config = dict(
    train_examples=26041,
    input='log_mel',
    label_smoothing=0.2,
    loss='cross_entropy',
    optimizer='soap',
    beta2=0.99,
    precondition_frequency=25,
    max_precond_dim=512,
    one_sided=True,
    epochs=149.9,
    final_lr_fraction=0.1,
)
Rows from block 2 of a small sound classifier, named by matrix and row number. Rows with one number belong to one neuron. Each number is 128 + 24 x the weight over its row's rms, rounded and kept within 0 to 255. All counts start at 0.
After each neuron's rows are labels from the 100 clips, of 14976, where the neuron reaches its largest size: "loudest band" is the band of the loudest frequency at the time of the peak. Only what is clearly more common there than usual is listed. The data: short read English sentences (LibriTTS-R). In brackets: how many of the 100, against the usual share in percent.
# u: gMLP up (value half) (model.blocks.2.mixer.u.weight, 240x160), inputs 0-79
# v: gMLP up (gate half) (model.blocks.2.mixer.v.weight, 240x160), inputs 0-79
# out: gMLP down (model.blocks.2.mixer.out.weight, 160x240, transposed), outputs 0-79

u.217 [137 119 112  96 113 143 118 129 158 135 122 124 128 115  85 163 125 145 113 144 129 157 102  87 165 135 111 125 149 135 115 139  97 153 133 114 123 115 103 121 149 125  96 144  89 102 135 141 110  96  80 138 159 113 188 128  85 127 140 127  90 122 149 104 106 137 128 107 122 194  80 108 152  97 117 104  97 131 105 113]
v.217 [161 145 105 104 156 143 101 175 124 136 123 136 143 151 129 147 104  92  77  88 149 143 156 149 124 136 129 135  85 154 138 120 169 115 148 139 142 142 142 171 126 130  84 101 129 133 104 210 173  94 127 129 116 112 144  87 158 111 118 128 164 122 132  86 133 135 102 139 133 109 128  75 125 105 118 158 136 163 129 106]
out.217 [ 97  88 159 161 160 181 135 140  84  91 173 114 111 174 165 111 170 147 149 152 147 144 124 162 121 147 164 136 111  97 122 161 120  91 125 125 152 127 146 130  99 165 108  84 114 142 123  67 165 116 181  89 101 141 142  97  90 151 160 106  93 122 104 107 128 109 126 154 120 138 136 154 109  95 143 130 134  91 122 127]
loudest band: 250 to 500 Hz (29 vs 12.2)

u.197 [114 142 122 121  81 140 117 191 146  95 174  91  97 114  92  91 105 158 133 124 122 180 119  78  94 105 130 120 110 114 144 127 128 124  93 147 111  91 127  90 146 129 173 144 112 142 147 134 115 109 160 106 105 140 100 151 127 143 131  86 121 133 137 105 128 152  83 109 134 166 108 125 153 129  98 124 106 139 123  97]
v.197 [ 84 114 150  76 163 131 110 166 152 107 112 176 111  97 135 122 123 137 135 142 111 134 170 120 146 123 109 121  92  81 127 175  94 157 111 139  89 108 108 146 124 129  97 129 147 140 122 169 149 152 112 167  72 133 131 126 110 123 157  84 124 138 130 152 177 108 144  98 124 149 154 148 181 124 114 122 137 145 181 146]
out.197 [167 115 134 111 131 163 106 129 142 107 120 118 118  96 107 169 156 123 161 142 145 122 157  92  85 122 117 118 165  90 190 143 153  86 125 160 127 114 142 149  94 145 157 100 144 125  95 140 126 120 120 129 162 129 153 125 140 117 122 124 109 145 157 141 130 107  71 154 134 105 151 123  85 101 149 133 158 162 138 145]
loudest band: 250 to 500 Hz (47 vs 12.2)

u.230 [119 115 104 118 106 150 129  88 129 156 131 110 125  84  88 128  89 103 138 118 152 116 105 117 109 165 140 158 132 118 115 133 130 110 184 101 149 117 151 125 103 103 107  99 120  89 137 132 133 180 128 109  89 154 155 133 150 146 146 159 140 162  66 128 125 109 128 110 140 143  75 139 134  97  85 154 159 151 125 135]
v.230 [142 140 144 113  82 129 136 155 131 152 182 145  91 106 137 143 141 120 127 136  97 146 170 147 163 132 117  78  74 111 173 125 114  84 110 140 117 132 144 142 125 168 130 105 148 104  88 131 128 155 117 104  82  75 143 126  79 125 135 162 120 112 187 108 154 136 127 139 117 154 131  82 101 160 102 122 128 128 127 121]
out.230 [104 109 160 134 111 114 128 122 124 134 133 162 155  77 135 114 158 117 153 103 117 114 167 105 101  99 109  95 132 113 181 122 103 126 118 149  87 123 143 121 119 173 147 140 175 104 167 117 106 156  97 156 118 154 131 130 137 120 101 148 107 127 162 122  74 150 117  90 125 100 143 125 184 146 174 131 101 112 134 162]
loudest band: 250 to 500 Hz (35 vs 12.2)

u.213 [138 171 125 105 149 117 145  77 159 137 121  68 153 119 118 110 166 118 102 143 126 128 108 136 138 150 113 141 106 119 146 107 115 118 171 124 104 151 119 120 170 144 144 125 125 116 111 120 168 120 114 110 170 162 151 149 115 140 103 136 145 126 155 140 151  87 120 114 148 151 145 101 110 107 148 156 110 110 161  97]
v.213 [103 160 118 117  99 164 169 144 173  93 104 141 115  88 121 149 111 164  82 150 128 186 125 121 112  90 108  75  77 164 113 116 124 113 149 128 129 130 150 133 117 148 105 157 141 100 132 130 132 173 130 136 107 112 125 103  70 122 129 102 105 161 152 109 114  89 143 116 106 117 131 110 150 114 137 165 132 117 155 117]
out.213 [159 120  91 126 128 111 104 154  69 144 127 108 128 114 146 115 136 137 129 114  91 136 112 112 143 149 119 143 150 103 153 141 131 132 113 101 139 143 151 132 147  78 121 119 140 139 145  94 106 136 138  70  71 112  95 137 150 138 140 145 121 116 105 111 113 144 125 153 110 104  63 108 124  90  85 134 137 153  91 156]
loudest band: 250 to 500 Hz (38 vs 12.2)

u.223 [143 158 137  85  71  97 144 155 167 112 129 170 155 128 158 163  98 107 137 106 130 141 179 113 136 118 125 182 112 140 159 118 104 160 188 128 122 122 120 118 120 108 137 119 128 113  97 134 128 179 124 114 103 137 120  97 139 100 101 145 128 125 100 107 115 162 125 122 132 151 185 121 128 149 129 130 135 137 106 173]
v.223 [129 155 155  89 116 143  92 139 138 151 149 131 105 135 161 112 106 110 129 137 101 120 191 164 129  75 127 120 148 149 157 120 132 154 151 140 124 118 111  99 104 116 171 137 130  79 120 146 128 111  70 105 143 153 119 120 141 101 115 110 133  99 133 110  90  89 129 124 162 112 124 151 134 148 122 133 156 151  96 130]
out.223 [105  85 145 135 133 117 122 146 151  97 105 155 127 164 115 122 118 118 108 114 111 117 123 120 153 141  99 125 122  79 118 101 146 146 119 103 151 132 145 205 143 113 131 121 167 153 156 110 102 152 135 120 135 135 147 132 126 146 153 153  99 136 139  83 160 135 115 161 162 109 110  87 194 142 153 161 172 152 166 117]
loudest band: 250 to 500 Hz (45 vs 12.2)

u.191 [140 162 140 127 134 102 145 114 124 144 117 149 142  69 136 119 131 151  95 150 133 144 121 181 173  96 145 181 117 157  99 120  80 133 138 116 142 140 142 156 102 103 102 116 144 169  90 128  97 144 122 115 122 112 140 132 130 137 108 137 182 153 136  89  93  99 132 113 160 129 181 118  69 152 141 141 121 128 128 158]
v.191 [ 75 165 142 132  89 143 146 101 116 144 129  74  95 110 147 157 137 130 100 121 145 126 126  92 156 150 143 139  95 135 150 112 123 154 166 100 172 158 111 144 109 125 124 125 134 104 131 153 131 114  88 122 139 158 120  86  99 121 134 145 157 143 115 127 135 107 124 143 158 130 140 119 114 103 107 166 150 102 143 113]
out.191 [145  99 111 104 130 111 174 139 155 111 127 160 133 161 162 113 160 154 126 135 144 122  98 158 127 120 126 134 161 180 167 108 139 106 143 140 174 149 110 176 130  87 130 119 123 123 150 120 153 124 125 116 152 150 124 101 109 143 133 119 148 120 111 151 168  91 107 172 128 178 112 101 115 109 119 117 102 104  91 156]
loudest band: 2000 to 4000 Hz (52 vs 1.9)

u.212 [ 96 136 144 134 142 115 136 146 125  97 130 107 104  76 136 150 109 128 122 134  79 182  75 109 160 152 130 120  88 128 150 117 130 137 121 154 188 118 104 129 117  76  99 138 152 135  91 133 178 105 172 109 116 131 106 110 118 128 143 121 135 130 152 142 123 115 122 164 120 143 130 138 158 102 113 162 151 135 133 122]
v.212 [ 97 127 117 115 160 125 120 144 135 137 105  79 153  86 116 119 134 137 112 141 123 161 146 137 134 160 137 100  93 130 127  76 144 152 162 136 117 114 115 111 144 118  97 124  95 111 113 157 121 100 162  99 122 115 104 127 133 135 104 186 135 165 156 134  89 126 128 129 126 131  98 123 121 112 121 124 131 118 125 112]
out.212 [152  94  93  88 168 117 165 107  86 155 126 104 131 125 164 112 126 146 129 162  92 100 145 102 114 144  91 129 146 120  80 151  93 126 117 135  99 120 159 152 124 137 132 135 128 135 122 162 147 110  92 185 169 118 171 172 129 168 117 165 108 158  81  94 130 117 152 135 108 124 130  99 119 175 122 104 148 116  87 165]
loudest band: 4000 to 8000 Hz (44 vs 4.3)

u.150 [128 145 180 115 159 136  95 180 137 121 122 144 102 131  94 130 148 156 137 140 136 101  62 140 159  90 131 143 174 120  95 145 125 124 171 144 119 125 138  99 107 132 126 112 146 110 122 149 130 124 128 143 121 129 145 133 133 121 154 136 153 154 111 109 142 175  96 106 145 115 118 129 135  72 102 166 139  84 146 103]
v.150 [124 102 140  89 145 172  93 111 139 129 104 155 111 158  73 124  93  89 123  99 110 145 139 134 158 127 127 138  84  94 123 142 108  74  97 113 118 121  88 165 137 158  93 141 150 119 121 142 128 154 150 180 131 130 164 161 160 145 142 118 132 176 102 133 146  86 151  84  87 145 119 164 184 135 152 121 147 130 163 157]
out.150 [ 96 135 133 112 128 162 139 128 119 125 148  89 165 145 145 116 162 129 121 127 126 138 134 147 142 111 164 125 143 148 137 144 152 158 146 176 124 109 122 102 141 116 108 126 136 161 158 175 110 139 129 143 117 105 172 138 164 138 118  96 117 108  97 159 155 176 114 168 162 152 129 122 127 126 161 114 109 141  99 166]
loudest band: 2000 to 4000 Hz (36 vs 1.9)

u.64 [113  97 124 116 126 149 132  68 109 129 110 140 169 124 141 143 130 132 155 192  95 131  78 110  93 154 135 140 114 128 130 134 104 119 124 147 191 115 140 150 102 136 127 133 128 151 153 119 149 151 112 147 152 135 165 123 169 102 105 145 157 138 125 146 166 117 102 124 140 105  99 132 152 142 129 153  92 136 177 138]
v.64 [119 135 103  98 132 125 117 120 129 156 130 148 127 122 108 112 193 126 140 119 143 115 117 166 148  85 113 121 129  97 155 128 132 133 138 154 113 130 125  94 126 146  95 136 131 105 114  95 109 151 116 116 101  90 154 192 122 153 180  64 148 147 139 113 151  91 138 131  92 168 137 113 138 178 133 129 163  93 123 131]
out.64 [138 104 123 130 136 119 151 129  91 118 138 119 101  94 137 139 165 120 109 129 130 165 130 112 120 132 150 135 117 124 159 105 121 156 124 131 120 153  95 107 111 101 166 142 154 136 170 118 129 141  97 116 162 143 146 137  86 189 138 107 130 161 163  96 104 103 110 128 159 116 119 139 164 134 107  67 113 108  70 188]
loudest band: 250 to 500 Hz (31 vs 12.2)

u.2 [ 87 117 147 128 117 104 115 127 105  93 128 152 135  71 121 118  97 153 145 130 147 119 114 159 124  99 159 133 107 128 144 161 119  87 163 114 105 125 113  79 151 194  76 131 146 122 154 152 177 118 118 107 146 102 119  64 101 136 129 131 126 127 117 106 139 170 102 154 122 121 121  89 101 149 120 199 116 148 137 103]
v.2 [106 165 108  92 116  95 129 120 122 128 138 104 116  62 144 151 128 132  86 129 182 162 162 152 116 153 139 141 183 103 147 129  89 109 158 133 110 131 132 156  88 148 121 147 114 144 132 154  93 135 134 108 131  98 141  94 130 127 106 110 114 114 121 176 113  83 128 140 152 127 121 114 160 105 144 193 131 184 118 135]
out.2 [127  91 143 135 170 114 141 161 117 141 154  81 118 139 132 105 146 115 103 123 104 112 108 140 119 121 134 117 117 112 149 109 146 135 140 129 172 145 119  69 138 158 176 159 118  93 131 125 147 157 132  85 130 125 137 151 142 157 115 164 118 132 122 136 102 146 177 176 118 104 161 141 135 151 138 117 123 132 116 152]
loudest band: 250 to 500 Hz (48 vs 12.2)

u.206 [119 151 122 118 156 125 119  89 118 145 113 160 127 120 143 129 179 139 127 144 130 138 113 131  83 130 139 123 165  94 113 165  99 181 120 123 140 130 114  95 144 102 144 118 161 133 171 115 120  92 119 125 146 135 145 115 114  52 104 159 139 102 116 109 122 111 137 164 126 115 126 153 173 118 134 115 137 109 144 144]
v.206 [131 111  98 130 108 110 177 161  75 139 115 108 180 142 122 149 130 153 104 128 138 141 103 143 144 112 125 143 114 114 118 126 175 125 123  91 141 191 139  72 136 117 139  94  87 149 114 143 140 139  71 106 121 156 106 141 132 140 119 135  95 116 134 129  84 177 140  99 100 121 150 153 153 133 107 115 174  95 171 125]
out.206 [105  96 107 140 134 128 119 120  96 138 157 113 120 126 136 117 108  76  83  98 112 147  99 121 158 121 101 129 149 104 138 123 103 156 119 131 134 142 102 124  89 142 136 139 124  83 167 109 119 133 131 114 102 126 101 159 131 143 125 111 147 108 130 184 136  60 151 112 133 114 125 147 163 118 146 115 107 146 118 105]
loudest band: 4000 to 8000 Hz (38 vs 4.3)

u.157 [131 137 132 123  92  94  86 177 108 149 125 125 102 103 147 126 131 103 153 160  78 133 168 121 111 127 115 155 138 142 132 142  83 148 147 186 108 154 106 134 131 120 122 123 146 142 128 174 130 122 166 138 144 136 137 111 167  83 117 166 149 135 146 118 126 146 115 134 109  96 161 179 114 142 112 117 124 108 117 113]
v.157 [118  71 154 127 111 161 140 135 122 121 126 136 133  85 141 128 140 120 172 133 159  70 117  94 110 150 141 132 109 127 153 167 126 133 148  98 100 129  86 155 134 151 137 151 119  89  99 148 132 151 116 100 148  97 142  96 120 112 123  57  75 148 119 124 123 150 155 102 143 140  95 132 145 117  99 127 116 126  85 162]
out.157 [ 84 101 136 107 153  95 140  96 145 134 181 168 130 135 132 136 124 105 108 168 127 116 155 138 123  94 133 163 108 137 127 136 110 114 133  99 166 124 133 154  88 142 128 122 110 141 154 141 162 139 110 125 149 167  88 124 154 124 164 110  86 111 151 140 145 137 121 100 110 129 117  95 116 155  96 109 186 130 154 104]
loudest band: 250 to 500 Hz (34 vs 12.2)

u.192 [127 114 126  76  95  90 160 135 104 125 142  94 137 144 126 122 105  96 122 145 161 172 102 145 110 141  85 137 129 100 152 121 107 119  92 136 149 117 144 121 105 130 183  91 129 188 149 133 128 128 105 120 124  83 115 119 140 109 157 116 143 127 147 143 128 137 134 108 161 130 130 108 106 104 145 159 122 104 175 116]
v.192 [129 136 146  98 144 122 121  86 177 141 147 110 144 126 143 129 143 178 116 132 122 137 124 122 146 118 147 146  88 188 128 129 143 123 128  66  80 108 123  90 120 147 106 182 161 139 129 108 131 120 131  77 150 103 102 136 102 127 101 150 153 145 166  87  90 116 151 121 135 135 162  93 148 141 120 117 177 100 112  79]
out.192 [108 129 115 113 158 113 121 164  98 117 130 123 154 122 107 101 147 139 100  92 109  87 127 114 117 134  91  89 129 154 137 123 157 121 116 148 124 147 129 146 113  92 128  98  85 158 129 134  63 138 121 122  83 165 122 146 154 120 144 135  92 153 131 109 125 170 138 130 136 111 131 120  70 131 139 118 173 140 106 162]
loudest band: 250 to 500 Hz (40 vs 12.2)

u.1 [135 124 113 164 160 127 142 148 131 145 113 108 109 129 104 119 108 124 142 110  99 167 151 101 104 156 119 129 171 125 131 121  94 133 108  98  91 170 109 119  95 151  83 104 159 123 109 124 104 140 139 160  98 108 125 152 150 131 118 127 132  92  93 134 122 124 146 149 109 138 179  95 134 135 109 137 100 112 161  90]
v.1 [143 165 116 107 128 163 133 147 166 108 149 154 145  79 140 125 136 113 101 129 163 170 185 144  87 152 116 116  54 155 149  86 115 131 138 136 128 145 103 140  95 111 106 158 143 128 107 132  89 143 162 170 180  84 102 139 104 131  73 126 133 123 157 105 130 140 179 120  81 142 130 156 143 154 108 153 105 118 115 151]
out.1 [107 127 133 138  96 152 129 137 112 139  88 163 112 125 111 118 148 115 144 134 107 110 140 102 139  83 113 155 186 124 120  71  71 135 129 118 124 159 142 129 133 140 160 113 126 117 179 131 160 116 120 113 134 126 126  99 162 136 151 162 141 129  97 118 136  70 135 120 114 151 101 108 116 129 118 135 213 140 133 141]
loudest band: 4000 to 8000 Hz (86 vs 4.3)

u.107 [135 138 101 162  95 107 150 149 166 152 137 165  96 117 174 123 127 100  98 140 154 164 127 105 133 143 143 119 100 143 166 164 146 120 163  85 136 139  94 115 124 135 140  63 151 148  88 154 106  94 147  96 155 114 158 112 145  74  90 113 129 113 112 112 116 142 107 153 118 105 163 127 114 152 115 161 125 147 125  81]
v.107 [118 134 127  84 146 119 123 154 145 131 146 130  81 138 129 123 151 150  89 135 103 181 176 166 131 146 110 121  72 104 145 125 123 128 127 132 138 130  82 158 113 146 121  84 143 121 135 144  89 164 154 113 134  75 140 167 119 122 158 131 117 147 111 125 106 119 141 134  87 113 126  86 138 163 126 122 125  79 120 102]
out.107 [137 106  97  91 163 117 111 156  87 127 109 105 122 126 119 102 135 175 149  80  97  74 121 127 139 156 107 132 121 127 141 104 118 122 114 130 161 173 138 115 134 108 112 106 127 119 142 144 111 147  88  93 133 141 114 174 127 154 154 149 176 121 135 113 136 123 172 182 103 162 142 141  98 121 133 122 170 149 119  67]
loudest band: 4000 to 8000 Hz (37 vs 4.3)

u.67 [105 143 107  78 109 118  84 160 154 184 142 152  84 128 138 110 101 146 147 114 103 167 130 104 126 129 178 165 119 107 146 132 114  94  99 117 124 142  97 134 132 150 114 118 116  84 139 106 169 163  95 129  96 167 128 127 130 123 151 138 129 121 168  99 102 120 135 144 103 150 118 171 130 111 113  97 119 126 164 127]
v.67 [ 78 140 123 128 118 130 101 126 166 131 129 160 123 113 130 139 144 173 151 145 156 134 134 145 121 133  95 125 108 133 129 136 148 131 148 120 145 127 147 130 130 143 116 101 148 123  90 101 103 133 115 162 158 152 164 168  74 108 164 139  99 127 167 123 152 127 165 138 122 181 118  90 115 147 101 117 137  99 121 114]
out.67 [ 88 126 139 161 137 173 142 101 110  95  74 101 142  95 118 165 126 122 138 127 120 108 112 152 151 111 147 107 118  83 169 147 138 134  97 165  91 102 121 162 159 129 138 132 140 118 133  98 110 156 129 102 104  83 127 132 100 133 142 111 116 116 111 122 107 195  95 119 136  78 134 115 176 137 139 138 102 104 130 156]
loudest band: 250 to 500 Hz (36 vs 12.2)

u.152 [152 113 113 104 122 103 119 157 168 126 181 128 100  90 184 166 123 125 148  88 108 133 126 131 117 165 166 110 142 157 130 161 138 122  85 154 139 125  96 123 126 122 141 154 118 165 150 146 110 107 104 138 118 136 146 152 139 131 100 117 159 148 135  94 145 121 121 141 146 166 107 135 124 135  86 157 109  99 178 131]
v.152 [117 150 139 168 162 103 160 113 136 136 113 186  79 122 128 109 151 129 132 123 148 149 112 117 120  90 125 136 120  93 153 118 123  78 103 100 125 159 160 133 142 152 101 131 115 171 127 126 115 170  94 124 124 109 128 143  91 141 142 108 141 156 103 147 132 150  96 111 119 148 151 101 139 150 134 128 129 117 130 114]
out.152 [126 154 151 106 155 128  91 126 138 152 138 101 105 142 125 146 121  87 101 113 154  69 131 156 151 127  99 117 139  81 148 117  98 160 130 154 113 125 144 146 119 141 157 125 121  96 108 142 117 133 131 126 104 102 142 130 149 129 109 125 105 154 130 105 128  98  82 122 130  79 143 111 184 114 145  66 122 189 108 105]
loudest band: 250 to 500 Hz (38 vs 12.2)

u.239 [160 139 150 145 155 129 136 100 163 106 108 198 114 132  84 135 114 140  95 146  96 169 128 127 124  96 130 150 108 176 162 144 115 102 156 179 112 138 126 107 119 121 129  83 125 146 131 132 116 103 126 123 131 107  84 149 151 125 106 113 133 129 148  92 139 124 139 191 111 161 129 101 160 160 110 151  98 141 120 105]
v.239 [170 141 150 131 159 119 116 117 163 100 110 121 152 119 143  98 142 110  84  97 120 192 119 134 149 148 131 123 122 141 140 124  94 140 111 128 125 138  94 119 101 107 155 133 122 134 158 123 104 147  94 145 159  86 105 142 123 181 123 139 110 151 103 139 103 101 117 148 133 132  96 102 120 119  96 146 116 105 114 101]
out.239 [135  63 103 104 149 115 124 132  88 170 115 114 139 122 152 119 128 145 151  88 146 111 151 108 129 114 109 153 135 149 111 103 106 130 141 126 107 174 129 155 147  79 121 111 115 114 146 145 153 118 138 133 155 116 140 175 164 163 113 120 138 107 117 150 148  99 171 118 155 165  98 133 130 133 122 151 139 165 171 148]
loudest band: 4000 to 8000 Hz (87 vs 4.3)

u.108 [166 159 120  81 130 174 130 139 131 118 115 162 150 165 116 136 154 129 131  75 159 117 132 124 127 117 152 133  85 148 132 120 113 117 114 133 108 140 116 145 162 117 135 118 121  82 151 164 153 140 123 162 141 144 115 167 146 137 129 122 113 135 109 145 134 114 135  93 106 151 130 194 153 130 126 121 122 183 137 118]
v.108 [125 105 154 135 121  96 130 139 122 107 125  99 165  76 159 154 158 165 118  97 139 169 131 128 146 122 114 118 155  99 103 135 122 141 128 109 101 133  95 130 116  96 130 150 140 163 162 135 166 119 108 128 142 126 105 144 117 130 173 151 100 143 127 142 123 118 169 121 138 130 136 100 154 181 110  94 120 105 134 133]
out.108 [100  72 168 125 129 145 112 188 118 148 144 104  96 141 142 119  86 104 145 102 124 140 136 120 123 111 129  78 103 135 150 149 122 158 113 110 161 126 115 133 138 174 114 117  92 139 135  91  93  99 150 108 131 140 144 128 120  97 118 145 100 128 167  82 139 111 136 124 101 118 107 102  96 115 127 103 127 141  75 143]
loudest band: 4000 to 8000 Hz (31 vs 4.3)

u.204 [132 165 122 122 110  96 157 113 138 149 160 133  96 114  99 132 126 136 179 126 101 138 172  96 115  95 153 155  76 119 134  90 103 148  98 135 121 143 159 121 121 141 115  90 161 117 110  97 128 154 108 105 149 181 164 119  79 125 135 132 149 121 150 110 123 157 112 142 171 142 115 116 159 141 109 131 138 158 129 149]
v.204 [124 171 111 122 121 178 145  72  95 118 138 108 133 122 115 110 120 111 139 117 151 147 102 113 173  80 169 148  79 110 158 104 139 151 159 142 128 140 181 108  93 119 127 116 122 103 134 141 126 125  99 124 131  83 134 127 117 121 161 117 146 163 146  99  88 157 156 140 124 129 116  93 135 142 134 146 133 128 132 129]
out.204 [145  98 107  82 121 106 109 132 100 106 149 149 126  88 138 148 172 130 130 129 148 158  98 148 113 161 108 149 105 114 143 109 122 128 138 111 161 103 101 137 126 117 122 120 138 126  74 106 131 144  94  95 191 139 118 119 125 165 133 119 115 153 150 150  92 140 117 148 167 115 134 175 118 151 148 138 160 108 110 112]
loudest band: 250 to 500 Hz (30 vs 12.2)

u.105 [140  98  97 124 101 129 113 136 120 149 100 156  91 133 119 141 163 158 141 164 104 138 142 116 120 161 156  95  77 132 116 118 156  89 132 135 142  86 130 128 122 103 113 118 116 153 115 121 137 159 146  97  94 104 136 100 134 136 144 131 141 187 134 103  99 122 105 141 113 179 152 145 141 157 131 138 120 150  82 157]
v.105 [142 127 129 127 118 142 131 118 157 147 167 142 162 137 125 124 142 127 144 169 133 136 151  92 100 110 114  90  75 135 160 123 135 119 137 125 107 122 172 142  91  76 129 127 110 153 131 143 127 179  98 104 127 127 128 100 131 163 107 122 152 178 155 115 114 118 124 114 138 123 128 115 164 128 163 149 121 117 101 148]
out.105 [116 141 125 110 159 119 136 127 106 153 128 115 124 117 141 101 131 139 146 122 127 145  85 104 158 134 124 123  99 124 156 134 126 146 154 134 104 102  99 197  74 143 125 139 160 156 162 158  86 140 143 162 145 130 188 140 167 151 152 124 107 148 133 150 102 119 165 128 156 149 104 114 157 156 141 176 114 185 144 141]
loudest band: 250 to 500 Hz (52 vs 12.2)